config.yaml
model: "audio embedding model"
dataset: "acted Russian speech (Dusha)"
train_examples: 26041
time_shift_ms: 100
n_mels: 64
hop_length: 160
input: "log_mel"
spec_augment: true
win_length: 512
targets: ["emotion"]
num_classes: 4
embedding_dim: 64
arch: "tdnn"
norm: "batchnorm"
activation: "gelu"
depths: [12]
kernel_size: 3
stem: "single"
widths: [192]
am_softmax_margin: 0.2
am_softmax_scale: 16
init: "orthogonal"
optimizer: "muon"
muon_scale: "match_rms_adamw"
lr: 0.0044
momentum: 0.95
nesterov: true
orthogonalizer: "newton_schulz_5"
adamw_lr_other_params: 0.00077
gradient_noise: 0.3
steps: 40000
batch_size: 64
epochs: 98.3
lr_schedule: "step"
warmup_steps: 2000
weight_decay: 0.05
adamw_weight_decay_other_params: 0
Rows from block 3, named by matrix and row number. Each number is 500 + 50 x the weight over its row's rms, rounded and kept within 0 to 999. All counts start at 0. Numbers have three digits each. After the name is the row's rms in percent of the matrix's.
# conv: pointwise conv (model.blocks.3.conv.weight, 192x192x1), inputs 0-63
conv.0 102:474471524418420508512389554498512540476540510527398477510560525536438459451483485490462497479478488474461438543513455482447482487500436520519608418511396521471485501534522460510597486446417568
conv.1 102:527567489533537601485518489450407571458512401531475458519631454465454522483443509495631536472527469554498416484405531523465472492642599483502490441556536430621519537487463449499551575442585549
conv.2 099:462445479564481561425510445511547452542514421467563470438531553448437563464534451439473470516420507397524521478445560519504561497514496592582503471555429467488444434544531515495460489529450579
conv.3 100:443586530541461537481368483438486522486481454376487523556549510532531484415514418537457481480431461448504375532419546498472553488512532523543549563486485455505436482447480611516540474568507442
conv.4 102:445516421537458487473464533456509551456484468514495529435557408448530484549484388500486548448456470558518471488479470500524405576475488490413523563496461527455580405442491519570392472485462451
conv.5 103:563453457448507495502453492422463475469486503471458471563522458478560408409591433455508548484500531478485472469482386463530490447555528481501496495490525545473581546499520574459519403559493496
conv.6 098:504536617502480444472556617541446552583431508569491466487489489477512489502496516614560524530472437492486605536452560503549497511456457502508523494482458489568511474436427547462486476442473443
conv.7 099:450408539560572451546518462493552455489484513603455530506438499539401424481525522409501464516490450477531451465524551377494530605495555436514522453559448418469599454464511443436463500541475512
conv.8 101:517536443548531459552476488431507505469636533493492467541427420477533488430581575466558433458538427573473457427572539556570532436447551465492439415500538427523476467494510497532594391548473374
conv.9 101:526447590454514502456558573507497467463434480528559484578561542543478523502568460537488496414364501633537576520486627561553439541425431458574445498459421463488560530577477485496416582463491574
conv.10 103:536448430523553473500460524524500493510564431521604496469406624459604508528411581479483462562551477410537578510412478519482436575528615498464498542435548453543562446543503488494476561479380462
conv.11 101:575458471486564435586474493442500505504532519470532437416562479484587456474466499502504460445555473481557551478694447605440576512429552517544597457487489499473513515527503475417572425497422555
conv.12 099:490487415548448396566534602485418459533509521481458456462567484583492527536537480543556507466509506539530441481490564517449499515391507416466448532500509459507450473423551455476466561492543449
conv.13 102:507528578395577505439522426550581453585494491531531518522474467471445469507526543554467527551533566572559496480434513526459486527488446541504449481562583486469424418540493431474455573474448532
conv.14 101:453529468441491384494537489449473465546585486578462508537413533472544593482488517481605501460524570484519519472447551458480563521535562448443489501566465445396516394475485607499502523553470407
conv.15 096:509510515515520497528506413610571373505439548500484414503470521534545561474569485537517515445550501447553423479508376542521454508498456609606532522569532539614556427533439498488597595481468511
conv.16 101:421492569573546564534474477479519576502552449472491457477518505528468584446447427486464565503470481518458567564537451475485493425522465474487508439509425499551496489510497535575507503449465461
conv.17 101:471460440475450451499529546464469517570554476433543588472571562534608516412491499451483481508549464514504510506475570417501536498544528468458493532582459538535473428534406435516548500496507457
conv.18 103:570446487513540538517447586548521421486465492519521473457434447484465608429426431507468552508441501466578490392503445481445573475493536459477465470584485498529477515396511492534479496544505451
conv.19 101:555545573437481442476528549508419493475525552484451543635517460558582550511393597558453605531487518469469456503457472474515443545497438544463539450537414432445512468489527425477513485546499488
conv.20 097:597493464516505501431439425498474477490516526561529546490518520455437590509525567441481490625535508490544541501579408432515458525490550492457522464498531477552457462593514481452533533575465398
conv.21 097:452548510461466479440507414596514533498421508527573484440511427495461452432488427453448526474512459452474488512385563485583565456504516395426424604495506489461433457469488488460467464522424433
conv.22 098:459540498486485426478485451539482497533533508597424492455593472532499507489494557477514457431426412444440572597577487584435447455498569452560554492486494453434451504426505566457493464528462468
conv.23 096:409539521557434462561488467479511453541490440531546521539564530567558558563463561519525437461497476445472416461504486541426444504484623493555418524504556437600587473530466479421449455544389465
conv.24 098:468446479540476506400520510399489536559507469435488652486563452442574476442498412415418534431466436510593424481380438531437478578405492501504605488497423522586563412492467455433569454477542504
conv.25 102:465610535473452496597510488472511509481495472552578457457477563478460548502576554602450515534547475475576560455550405524421474580489481562565588506425506436464556487449457440451517481471507453
conv.26 097:485454570488490420626471437389516564401510427499482489449468426459488412494427502430424442465566590418468568557425476470588418511480552514431449473472473418534507494543466402518376483449541444
conv.27 097:514546552545529498511524434455495509558477497540456428427488437511477480620485504557567428426505557405426578510518567637511431538497474539514522481544573488565496453378549514506559518532572518
conv.28 104:420497499452504472447484529428520468514573537479508471444461505556531536524552560457430509507474556541466450452435400566448445495472467510512442455483521516598466521442462496497491539482515506
conv.29 102:578499419494458602578558447443497579458482556499554572507468503568452531528488449458516495452546520490521460482524450433531479525625512465481472475472536497463466590495448591482435460530432538
conv.30 098:508464474418453533630467578598499469506436575465469472547508514624456453567471457542484446525540408490531537506458453416468497447544477551503525445474545527461488486576524493503469503507393554
conv.31 098:472442513493435501532489490495496440523386499536386506566533451526489507476498393522580457486491468552543499474489521495618428555441450593488481482472452521470538412523513549484477468480486515
conv.32 099:480498466436440470463464448514465507449576483502539446492480502564443492523465513604482569446520539516480565541474517592578517447544621466420552429524515524484546484483497469504521472456499534
conv.33 101:484501446636484617534500443521451590499520446492471450503513487559584456488488536568517466455511512413564545582433588427458429532436500487558533478561579464521432451554521545479520486614447503
conv.34 095:494545483424493512543448463388547543509524471578465444458515514467517462623433367534454470485485484435529448443558423550418619401522536426506474475462536417479534415500491538513458480428423470
conv.35 102:505470553370510501510499523566445478431513390451520395474522474509495538593529592501502490531447463537494630498489481520548533397522491494558593496577525418478509551461526455439526623472500496
conv.36 099:489437508442461529506461495509553532507399422436468501511480414499558451544551494480493513542561412469627559429548504508452471465453673486526431590468415563529461457533422534472512480460427490
conv.37 102:416479441467510474600508407463499566484502425469471485432556523467590594472488521566548564496472509534400478419447617514421455529492550441573553487535515474511555483490448509472597451491470503
conv.38 102:506458530556511594554457542462532513548488440647532536493480473592549473545474359446487491506436553539606572424410572451452430397553440499475515481467494507439507478473480465572548573450517431
conv.39 097:432599454537412475469505547505473489496450542465459489440489584546469496406471488494473491447471553550464532492532544539426531432447560517425506563513416600456438468510442425598442494431523510
conv.40 096:490605509584574546468495576443568549475521452488461499439531597492431435583519554568527515408466495594465431523509551473500514534508524525608461504351502470545500527544482490500560493574563491
conv.41 102:446440487573504486486556564473517566569512448472442431444481472453474481452539491445561484485531442552586543505427449574430473513496538447480520497544541455532457527467520531485516523422414480
conv.42 104:574483520509476551506443485356559568646567535526451480446484503441466437532509490525524528478378539426509496495450464487576503540489561517527466484481449419524532495539555394461506558554485521
conv.43 101:535427493549458455411451555467558491533573535420497576510605488432547518576441425448481524453549472426488481435506485572476530477505473619594478461503485505422486413459433559511462392495435514
conv.44 101:490491445595440435526526460483481506511511564409460468540529410488502399533503468528547507551577454441484559437476472527504463525542465608583533493440467542487484519422518452554465508472411506
conv.45 101:378518509463527453503448469419491448465508498518488390565492477397548590440534435481466502506551415563571544479493557462501566573447529437524459539521423466494545492479402497464480497471478577
conv.46 101:456457498560401447537538546470432507515494493515494539577463427487562599535482559611452453438501464508454433564436485543553503466535417476453480546579573555450507456484535462498580579486442566
conv.47 102:510526457557437454515516506629548463514545547616446475462495544601520541570493541406535536631478452568462503591383483464509494510520448452446430549468486485536503509519495569495446558477558469
conv.48 098:541454507483531558441563484467459502408473439487526466532472458492550535377459473449547596485497508520524524522523586406510459488511508521555580482451508432475561473446475454545477477482503564
conv.49 091:481478486500433417551533504472550490498513481609441563480552551485541493516520544469551575499485471428456536495396480443411488473505474422477483499517475569515507471523445576544433492450459521
conv.50 099:447518447366473437484491457439433559511406567474416457452468550469599565483605448323472522490595552468545570458497538479449485588437448488521474540542550505484541448514443489527518531575538510
conv.51 099:514430461530464451519548549465412602452417450538497506441546698456537482478529507517529581483703556497503492450444542508467573505428504533524501403477466450439557479464493459516453463497588548
conv.52 092:457449488532557445478508498578497467490495476560518579540591533506462496497584534539442505517489410405488489541446522469422637542524467545572491486500420546504536525528608509464425529486478453
conv.53 103:499523438631442551544477421524596448529451457459474538447550482485481470483484440435509522493512414552444521584465454522490485452461475492471537484515472508490424596584541496504540448520493439
conv.54 094:522387531436460466472537388418488495527484473544534475459538447466556501572615467524580460473387477481528550502533435595548469501452522555511430462471492551547461532506433518560544545511509455
conv.55 098:504372380517545565575464571459496585486501499509484491471517424434488611480445400496504436446516479565437574527447557529563529503523555451516500466531497445445550425480362626492497596516477510
conv.56 105:523388556565493581425422500570468415488511526465625512504465573562541539576498520462526446380452493466417469420503528506516498400510447475568532488575488523630489453520507521550506405493403481
conv.57 098:384483520495514496464589517495448443456477507457470408509487530509517482482529478537403513544541485461595575485497500509512481519444490410471544478452506422479444495586511470457475589542522623
conv.58 104:495614449426418513437448580540486492515535541612568470533541526619474479531453494459502620515485480494543560617535568572465377450423489470466527440479593563430481496533435517498532487449486460
conv.59 094:557441460477446622470533487567483468488385508498489434490532475475560498472411562444555465475444447504511586530454448495493523502539559514514504490546559507494422554448522412427467545406432423
conv.60 100:492557574421447545498530490479506472444553487471505530425551464488458529538454529454496414498491511447528631509581526516489520613546423486445450469483588484484541393492476455528603604463489449
conv.61 096:472424507490530470489467465485556533523501501515544506479484479513436472499511544478610545602411484520551545422494495507576446570512445472475467397528523549428632497495567520366503530592487511
conv.62 095:484535517447460524502483515432479560444537469535493514466560536484571477439534510502560474523513440413476484504489460499494550491462404451464504492484494533554568498456482384461509415523506597
conv.63 100:550472481457551574454543484526526544439530567489563461601542504606491524552514545428560439489432506499583454628528464524403470580451518478569455549532507576501512509479508556505379498415507482
conv.64 103:530498484588554528483512404569484559487503445551524540498618541500476509530575544452505478573603514516525441445502509460563472429523470538446454479397527498543508531477481482482503475536512495
conv.65 098:423386555472544482452503527401567500517426516494424457521485430547484493517528539487558447569524505537432506561489500452509521514485477521527430570487445489462480508478528458509516474531479408
conv.66 102:441523452438418516514464418524591508482593528479567461446539548470436543603433488527495447413507542476495502505362573413488384515465468502427438492481521576446480500458454482496494487553507472
conv.67 099:463566462563488534468421533486448424479466420453474459449542448533478555520517458626489460501521549404443462499559518498464551559456524457483413483431444556510452572494521391661453491413488596
conv.68 096:494536521585654484523466508539411494385464482569432518548497444503476419498541519461529492530538487457524433464459424514607495485469571563593484585450455509365481429471554505531574483536459570
conv.69 105:461555498403563515536527499542473521449371429522475526469508561501429490470427571531508550502520466557621403473457559570493548466428487578592452562505505505508534471502449446531476414592562330
conv.70 103:431455540454453487475487488567470545454427480452422488502473532526462429478495481430486482470444491372499470532521563364494461405555476461447599468475564436454481485469567483527463447429450454
conv.71 096:548500453507472415465534419525562563535492474417466515495464507478511408484403445407499514533472458460506458543486482510530496566444430539520460538443504544466618493546463527542518435509544412
conv.72 099:479441495528501437598521549419542509581554489464509516452504588449443538427406545443523519432476531494511364469484512486517550519503456546450546489522542482444522527543527510579478446502440525
conv.73 099:465455461482533501515480581520508525496515538488587534635462455508455579532525433435473525562531522451515439380596597490450493482576475538461493411563478457583552553536503554513552512642488562
conv.74 094:502508440499484481588531596454471503442480522568494471484466543512480569597523470502370549468585496406528448547527522402481477440563469512518492542549545449581574359482473481450486510514402592
conv.75 098:513503415521475429565484390434442577454563482556466488477408505471458505459502527448575506461502470440475535490541457490519448508531536392544485542529443505434356523480491506452477511585446591
conv.76 099:481549466427463480524530599508425516458504446481437580558616521506428511469427472637541456468543461493462450500554514470526629559442521534486451491473467561498520621460429607471500485530532510
conv.77 100:527584445451437541478494575432510508507443523391515553551578500620560404519546530508533531471465519467438426507503420479439446480597475411418561462558653479476413495518604467493513549577448558
conv.78 102:482665434468551530525506482474534481573520434495513563515462483555497509462511590438506592531435501478565497424498514571556503410372514547552409436569611430558517451451460540582451589507459511
conv.79 103:459513514508490451523479483587475482433496485554499438413563480582448450542506501604427544527480515531544507505533468431541621540454512554482438503545485583412507535552456538553479415502485460
conv.80 095:434590502442560463499452513483528520541481474484548395507479489519402487499610467491455467526512442477497456477427556484462454558484611392463518484510538553495440460468550499417467431504582480
conv.81 106:575533503471432494485465458499543420495550504520443410510497595570461573516461575559413625476461464496490574511431541563501481444505507568475527526459528487507562452472447391536424546414529543
conv.82 101:477484501516489535525485443507496611456497489520495456523553440434572558542471456589503586451574490483456518506476465541561383511525491522460548447456516465551419483566449469482440461548472456
conv.83 102:538526453545428477473452426537458466456477527480484436442497490459468518575459402491503581517470475516429489434528584467495511502580510539496490437600518565554537498485492437443532473506446377
conv.84 100:483564411565467539425567509470549560429473530548521505454541447539523531590507500445490503419436545473481527403471532503459523478519537519554528446497491454477535446455489548527475591453529484
conv.85 096:526460445449595496397486591602508573411438441449497448511481615519575513450511463504490486491439442508596480520543445506475486517464566552485645486397485575472480530547503553473505457438553563
conv.86 097:490502471416551487518436549482609480610450594455533516492571506476468514561576503502460544521515584442467386402427477547446466493417541449567549465560535509523491497512449445445399524447485486
conv.87 108:405505643435474501544529531491468531505465475537461527425379519444475453457442460442533491427505411426619527510464447508518557523497518529614495440498542514488455527464606505461530560519479521
conv.88 095:488565511405547508526526468462547382581466532422480506451497451484458368469456516454401475558468511419484437445537494532456410603479444626518518514447524540438461450560515484514489528473449535
conv.89 092:396426474532457533485490510590559539540419517484418502515529411508485467610486513464512585479527461605453531551533461499479485396608506479551475463476535570522536509470422484536436570514493498
conv.90 105:519460493487471533509471437468524504524485546477482469447530449537529469553563466480481577508530404624411483493509526520547457522480545417450426401525475573471470566512491546428543452539455494
conv.91 104:421432473431479452502395492467410545467450504571466413586467414586515470574547595456555453495504546514520583590467522558488469515404469559479488451452502424449513566451470554459540522492492509
conv.92 106:465454442447549570440575486463529477606416647536467525359510516394501434583484510496461497416472490549454496490445508430556489527491502438485442470406516495547476484443373506540503487406525477
conv.93 095:504450472469504433482630477524476462542454419437572467458484498556428492570427448458478502453519488489487532555448384432542590552503504471518486534492455428464471575550498610460536468575515524
conv.94 102:528499474600426466423502530507468432434523442476538484494507483406496457486450529527513460480465516556438527502465449574454436502540514469438526493457557543518497498496492566591517420554430494
conv.95 097:447518492454557532539372524440461549546527450529507466539604473445428525513503432535479654609539374527606461519465482477613574593531487525523578550563521460558564442519435484480485520574453441
conv.96 103:444555470556466496530470500525515417434502552496537514493558505568480498575489463494507613549450444484450500546459513439448428504507513530472473466509423539522528410446522512433559487488526496
conv.97 101:463471498472493493547550451493520537529525475541590504527528515518504567444526484452485471493460544432502564490516479535499509464496447524494432531637529603461482456452566445496465526562493535
conv.98 104:542498510509461465477465499554531463494450450471397569422486611512552481505388483552476554560426523536534518437499465495555523419462497559573491485446561545476504479503535575481514516567535428
conv.99 096:536485472485523442508520519517565538592538515481409583511481530547537461485603585518484532472602602440469528525520465520498504579581504544483524421578355484473558527378469553440487545548485509
conv.100 109:533574551473540506452582472631543474490601414431495405542489486486557483478521497507564444584515555526446461451432546419439554505513481540598466530549566346509521487469443441463480485641451492
conv.101 101:472507434516533600493488415561498457495472478513553478401487461517531440526506345517504510525438465490516547499534500485469493425459475474529533452470584549589510444596468446594547495431429548
conv.102 100:522448496517539497467456512422435512516505617507510516545538527503429542522536455539464519457498514439460531598480465501497605512450493508566497454494652433536394497464471537472468435451496532
conv.103 104:556541474472549498575530489576599485393454457469470561577535399479461467530590511547501431530516571555483433461490518531566528555498466533494529453557494575428476398536433484583643555464514432
conv.104 097:563499449457424521493511552442556495526462644519395571524428595531462503498492515495477493492414419464513578533496509418495437419496419505473465383456582456552503492515413515472467390516493503
conv.105 101:467460456441454497569563514494533483512450428534501588529496518492406461429482575484473486489396469477504446419560463514509521510499453505531584447448494421544534592586480396416594421396497532
conv.106 104:538499535519484511526515495475423572455516444518532491467667504439543432573474520380469456494503529494450559453457529432432550564504635456452575449514571566388511473512446414456496492509457550
conv.107 093:481462486575470430470549378386446523577451433552608523462455471455513494495507497510428544483405505472515490573515588506459456510475494527453509442458407409368442531365554472520482485487495495
conv.108 101:493531481525560519509536432530455508577487499454486480476454591520502556418526539467564490534580472431589484613569516534497512557563558416589430419416553507463472436544510542508540472468446489
conv.109 099:581550527534605469508575468522501477603478595500406517553521488479534441534457472484585549541460555504471453506443490433456537439508560539499542534516499405579452573510525483475484569503531483
conv.110 095:543521439479540392458520501609412482514560416484411414531484449532356627369533536508476535448572539446532526516494505394470524429529482510646468497469476498565456611566485507530595497505466507
conv.111 098:522519487433533447546544541469511446606448517548532538414424469540483501533484443537503442496538561559489552403513617521501523578495457521571473452418497546572489545525537526508484439512514519
conv.112 108:498493563466592483467479474540500462446490463459477454528477571497519481529462547453509456454527453476527459428576499506461523533439461456419466522530452471445424369580412551490468475498434537
conv.113 101:511510549549463571497606568538498459438494500506523484495474463518541517465481481445509600522445475477486492595571470607495641501534548556466420529557487523472505452434518394543555495451480502
conv.114 098:465550558450574475544488521441515608522528380437567465437488509518572648521468475487635430502523490512495490503548487568527463482483527431478526563483589561589438463431490488512500548487509574
conv.115 105:399591582465455517469481431464536492533577477483426476460485577560489458518570547471475442409521432379469477516497588446546433406576506490522453419492461561508512507450535452511445503556569548
conv.116 100:509507479528506517534432456492453496459569514483429508516550469517514534519516479532482518512478483477520507568464462530563494607617542485482470455500563648454542476516465545470449517508483609
conv.117 097:508523601483552477437531440521499447528575457460460480465508433453555473488475528455563524461596483517595518408603521471448453426459445485491493465406525544590523470600540526435504528502469489
conv.118 096:485415477490540526503550528507478419447603476505450512466466515402471523445490497461454489517452521513461473525499590502491551419486503507525512551463614499393591467488490454483472471429424542
conv.119 098:469516506490529422463503469450511547593501482590441378491515463529466524438526548554508490419453481516484554550453495486516428445440536462562508557526543511526471424489492533397556466481450563
conv.120 101:583552519527422476553432510459558469503544441540493503486545499474480540529485407456436519561406559483484490502548493495462467503522449408443512481480535525537534507499470478484497575506533481
conv.121 101:513480542444486533606487518494531549491535409494474538494463526492420481512535501538520533457468488427612528493528512537512484506458475464515440443507456567537435458561383579510483605428496472
conv.122 101:481547547486536461556481454472532396480511522476451410384508495473543548442554558524427544473447499462433510431515448483536489507452475485511487503567565431535409516428542468464467529470421519
conv.123 106:472530506455473511491426438464515519445568530414463488515518479473529404484503464573438466457529451516553554577433520507460467443467536517462530502492543461559428495553468543601497535502532590
conv.124 096:446583572508564481521486504537537576424493532488486473487493530501486454515454433544449578534489456454492469595465473510456496436521495574540481503571519501394656478501440481499435448471470507
conv.125 101:521452485498440523391448498472523534505542444520458523499512545446469514571460507493481631402558530539522411446473428536424533433537500419442506506587501537480493447604638493450488518501555509
conv.126 102:466512508482442512459491586463482462473543458548445552543517451425480478496503488407510529528475461513535438493437507524404486539459546493453467632500458536536473520450458583566548438486458477
conv.127 090:519499503542516501503513400428456489500435503474457468658449475520506510531415528535479493520486357529485570492491530538415530574590533540507488465562489519489487461581510462572565516612542552
conv.128 106:508491492596491550540399498420422446547528530520581502483560537598472480499590504451519465494635538494559504591587478443498521464454562531551496501463442555436512529447422459555458492520465608
conv.129 101:449506545433505499500484527499503531553546495492461542474497396583413482506570449576553488513543444482486538474477486487485466442639608514592493465573587483508437522556519563469486516448445496
conv.130 107:514553473522520538528562441454437573644494450440497519475565480488507460459549476528518499426526459510427439533499445553531426490446491589488515499512578517592538491498482463619448456557381564
conv.131 100:478527456499458496441516595504477498505549457538476438355419509470578484408533409529508537516489451481514453532520503454438426517518475406470514462486475520546549429510473494432566434463413544
conv.132 105:544522588532640489472519489402450573610423439526551425492451483509440406476430506502482517540525452573516539504453498465547508521615485401528538427470549446557470487549606476508529516441473533
conv.133 100:546488400546454565580503458549461443522523523521536592491422521511464542449503590489550448505431472565475534469510470484453387413551457446495451416514457549439487511514506501506459518457488408
conv.134 095:469516482590480553571503448487531553557520518573484483568488467487479500642509505445562618477537447506557505501464458540611529460471560546462496498518491535535444481442507471541523492565541563
conv.135 102:512501566487493530507534557550443560524553379578562548535424553568458525447427443585600532506460480534499498533568472557507474502433560491561452488380502481476564475525615544580480539460498533
conv.136 101:566565478523459529532514420529550494496591502431537566546504560470499506507413494487535531362434577475453495572585538429555508537481575483504569495482390474468538610567446576491550470451497606
conv.137 102:583600573564523386466531491446499464611402476466490559452523442490441523510455478525489516506456488555497457513494577494436520531466521546441568538465484531519436649493430586524429559498454490
conv.138 106:476378462431578518612496500594496463453483497480466436500489525463547430478487460551493569488477480519506461404562436512492525431425461480394451437459552487537472470493536568435512423509428494
conv.139 103:510523551564521510512491442633490381541414479479525453464475496484425512467502497448484495508412530472499502502451606465416510507476508483606452500465518479473471519462438404530520383564598599
conv.140 095:487516564469556502569563523491428487487468508448516478450454511590446444431516468520390537434497511482520447450506604518471435524511568481487560491471449458521469525516523475480480640435451541
conv.141 094:438515510464446518548436649550497491417423490422521428552473450547501518462609459545497605526480496484445544501565538498468428523581501511546422494502509580597492506427380519457559489503469545
conv.142 097:560495605477530423478483446471514475469496525497553465472471438453494488510472542501690506490477505441500532472492544401483441507486495557463580467493504461384515475483510527488526523503524495
conv.143 100:499439528430485539493605416499486527538466536475496477477383561574445487482550462530535398557515459500449507427431515498534462575545407551523448421540526540470496529635505462425535519508402598
conv.144 102:499484551621428594604539552509506548486560481392477381475474473494412550456494431595503463510420476567462484457517426505510527492479498606476436472428609611450411555498522501574503556481565481
conv.145 106:457420484420560484439507461427461464456545509510439527483479456545497382494499522534553464544538530495414536476465556442499471459465497482461504544477496426533465509545465555574450495466455434
conv.146 094:566498426603565505491400557428529515505563551645390483506547492617463579553459461536463500442534446544448558547575441597508439412457500468470478456450560522388511479564552496477489539482577545
conv.147 100:572594485486553503494454520489562553442497495600542488541527516438439572465479544451481431456532480503530436506561455525503529546506448664401522446522473533551504547473525410599495460409504632
conv.148 101:517465520465582432502445435464469518499512488516494420445529534428466398485547433527574533573451472430432440541442453487552539451512493485481512567453468543455545503454402442455494456480519448
conv.149 101:512580519514473521494550492423583376592557458579455410425509572524458463455509603536511553487521472503503439559505524459631490615484491496508467496417437499505551423510532472514492455533429463
conv.150 098:488499564550514441575403536475648514438532624452433491542492447447500532516470489452422460547494466462530424446588509693474435586467513468516486528439564423493524501539452457521537483495470429
conv.151 094:477465477505555462573455490484477506516490403505476451482502508523457464520493539494509535485389544479560474504500466413508537599424531572476510529577396439426625559550526494505563527627400457
conv.152 097:468488496487489498456525483511513487469555531533536570475513448599469420449436522481598492409473549465536488483461567497463567480467452517520591447494503480392491564462416469480435532518423459
conv.153 103:443503442442419501470486507416457497478503495471430453464565484516547483505597452510532477564472522547471564471457523602531434451520434494463457641470465427459503541578444548411516498438553422
conv.154 103:548580421479562506500514562544536526526466477452507466514387498453514457570454448476520521466442513434516449454456431493517530463554544528475443540500507490461494497504485436579486432555451614
conv.155 098:522424477479546501538541456560569472541477587477415658505511434512459513582464552460597471448489543583531487455534638500508485545521481516451513461517483522435549517502461530443472571481480502
conv.156 098:548355560528479418439491451528422469517440570492485532537485420501423545543431483574514541522433470531390462451496543523484511513460393465520607532535484496555500573435524463470560526426489488
conv.157 099:511473551589586482423580500459488522440548547447514544464543538468571518494540604506509554495470449454510509534547530476506483496546527477488564410508498481535381509494462519571590491498460495
conv.158 096:493413448392598398639489539521464550478534568479448444540398534554487514496428469529429519530544571463559473547509449560486491610527504589465490498526543534519529468406499438508490435522538510
conv.159 097:509460544645465476491472471493522429488572446499423412455473403426513508409505541512545493410441522476487600481587554423431587473554460507465488401460502573573444503477533455510457509527412506
conv.160 099:435508546487548559511480554538481457453434431406491513588487526444532530568498534524526435507522417443589541494444483435486506404440590459418572491464541498541475478520464548595469458436471437
conv.161 101:522525489449492508574486580480516527553490490491459408479494572492467476597528434390418471489501479504405509447484452549571550492519541567566660528454546454528429412422478469475510476440449447
conv.162 102:478481461459513514462580482480566433557509479494487476502482423477471556554477525519465465480516475497459552446534464496511521424507503442492554517498500569453476484458583510520533491493557464
conv.163 102:598460523523480454616568421598575447492464501493396529487572419468483481520583489519555587472466623534485497534500598422645496547516591445459457476510545455553529434468461474544511468511523461
conv.164 099:415487464527455566488457502536473433465445505503536503426497407396594498427556515490504558474547446487512477419550446514535416597602522577513402517608532548457429488467513538451490545534463510
conv.165 098:510498511483418393449508513470401515458524569474490492548471479557463555445562499505513470498504487556515476508520450490465546485420595437524487460488488555530481523482449413459552424421556408
conv.166 098:574500537567528455442511452508488444454486426405421553450451479480393459561492582481392511415499476501552474427449413540467564464484515573548467485510481514439487632598468533501433564524411600
conv.167 105:503551520493468476463474463473435499583527461489458485428471470555545584499485510465604476517415554544452556495483447416509510496488527443502504501484459439445542526582470504511526529477460636
conv.168 095:454451443583467482490615591540504569441461533509493527349528463480524478455473478476549514504511533574562430536475506633401587449494526432493514535482459481509490527526494438437585484517435497
conv.169 099:424561578503458500580506527375471441538458520460466575565525476521483477426432467420468500478490413514501403482474461544526504465576442408423471442421517523436445556452427431428435410387504452
conv.170 103:550471502499424486507531519495539447538422436511529543515521483572582421516394523512467524472493423414601516525455487460552456508585539518486479461433560439531492497399457522492460521526456447
conv.171 102:500437528535488546532489483428445542410480546485491516456506467465600647495504526465535554503460445385435441456431494461484594444534578539512454502542515569537493521451488578475497490436438584
conv.172 096:465528481534562484511579578543548450542486512477511469569448501494499489509460514484556484539454447500472479539447513378464453539584518482531495478518505517484488485505530435447495428641466443
conv.173 099:486459505508470468432566474400447473546422466437459546593460472457367478486509536520496574484514465390486580579519510453489481451580447554532456459485553505484524510482478500446499462445487518
conv.174 101:558370522503527529534469505516422512500505481406530457543559481375603457402417493477446578461471551505470503424486514497552510346488412504484496672563476490522515459530478515478521457586507500
conv.175 098:461545496563393569532417458445421502534450422467539461487516435464471528483567527414483451492426454577547522532488533481432537433474371546468479482512480545521546532538497523488693472438486587
conv.176 104:524542593486510482524584508534438527458456609510534541549518450400517620541591404464523533470472496580485415512442551495486508503494445446467513483437441450379370505534582511502397504517473491
conv.177 105:466463536448394452531555609564513511550486533512529549557478576404426497419447463490575514589438498512530446518593495494531486528529503429472561480465482516480441482515526493553362435566517481
conv.178 102:460483529543500570506546485529466512480632498436419484433442514471441464495486551455533513444507573451449535464401565492574465456539441490489481400472460648493477475555472557515490546484495498
conv.179 103:467609469538434590460466532552497559490544453550577405498510487429516542466413499446489502533519457429450466514451465441521507526493559556456416452506540460476506421478485456493530615485459516
conv.180 101:472440565446547477546571491622517603406494428456493482498557538536498520467592447584508424528489456450471491435470563492484590456528517557523429471522531593491543590473507470593598475490495396
conv.181 101:572448513520430477501482473511549514442475493512534515489434471490513569596527479464508534464471428492494529470493496447630450526598428531585560491483423473591400518465441422503457462486441413
conv.182 104:468476409499505544428557567547520540488512585475426601467516502593562473471482484462587511512589515492450513461390541545514481556560448582432551503464459477502462533509475483525560536547468544
conv.183 094:450578496585424574619429564492552461515464422586515509534497408481537469463546445511525573438498557521457444443520485498567624568481469554494496516541537454476577525503500548537580511548447520
conv.184 101:597507446538468429476480553486440501545577516472495590419459462462457556490531428516459540558473490440560502479485553476466519443509485496526502511470511458541505440434457426572482539547422584
conv.185 104:472551523501522437458439486435445503447448452450603454522466577469542527521466583557517494456406448507475473570483505468453523424428555523464476513463588490464494527466484494449436458547514513
conv.186 099:423552568496496515545515522437490538617526591462526546470401468477525598435591482550596464559482443490511455507481519469454605415574471531482468506500432431504478510483532467550547506473467518
conv.187 095:492363458448530490455478478497466539473558374471483553451476380500539512456417443500431512478493529570502475556448481525447548432450507499531451482444522518452433525477479602499590523487487628
conv.188 104:456442592520495452460558516463572494463552557562495496443549447477511452472472485493500413470437558559543523482517545478473490494560553483482538434565560515521488527590489406469515545481531533
conv.189 102:526420499626449572470570459427493491455517476478553427531444516584521567526470482420528541620547504460489461483529556462379465468501549471528546466496540498555557489537628458464490463618516571
conv.190 102:481448392479482546602408546579494509525482526506444516527558487433456439462501581528484655448526487471476436461579495513499489528617510547414575409523446520521516441505529532489585548429532474
conv.191 099:624495569437580475527562541466441501544481468483571542418531528458509462442518468562577512458413506449602450559447479482474555433573475468421585532507428489545546475490444481449483531504500514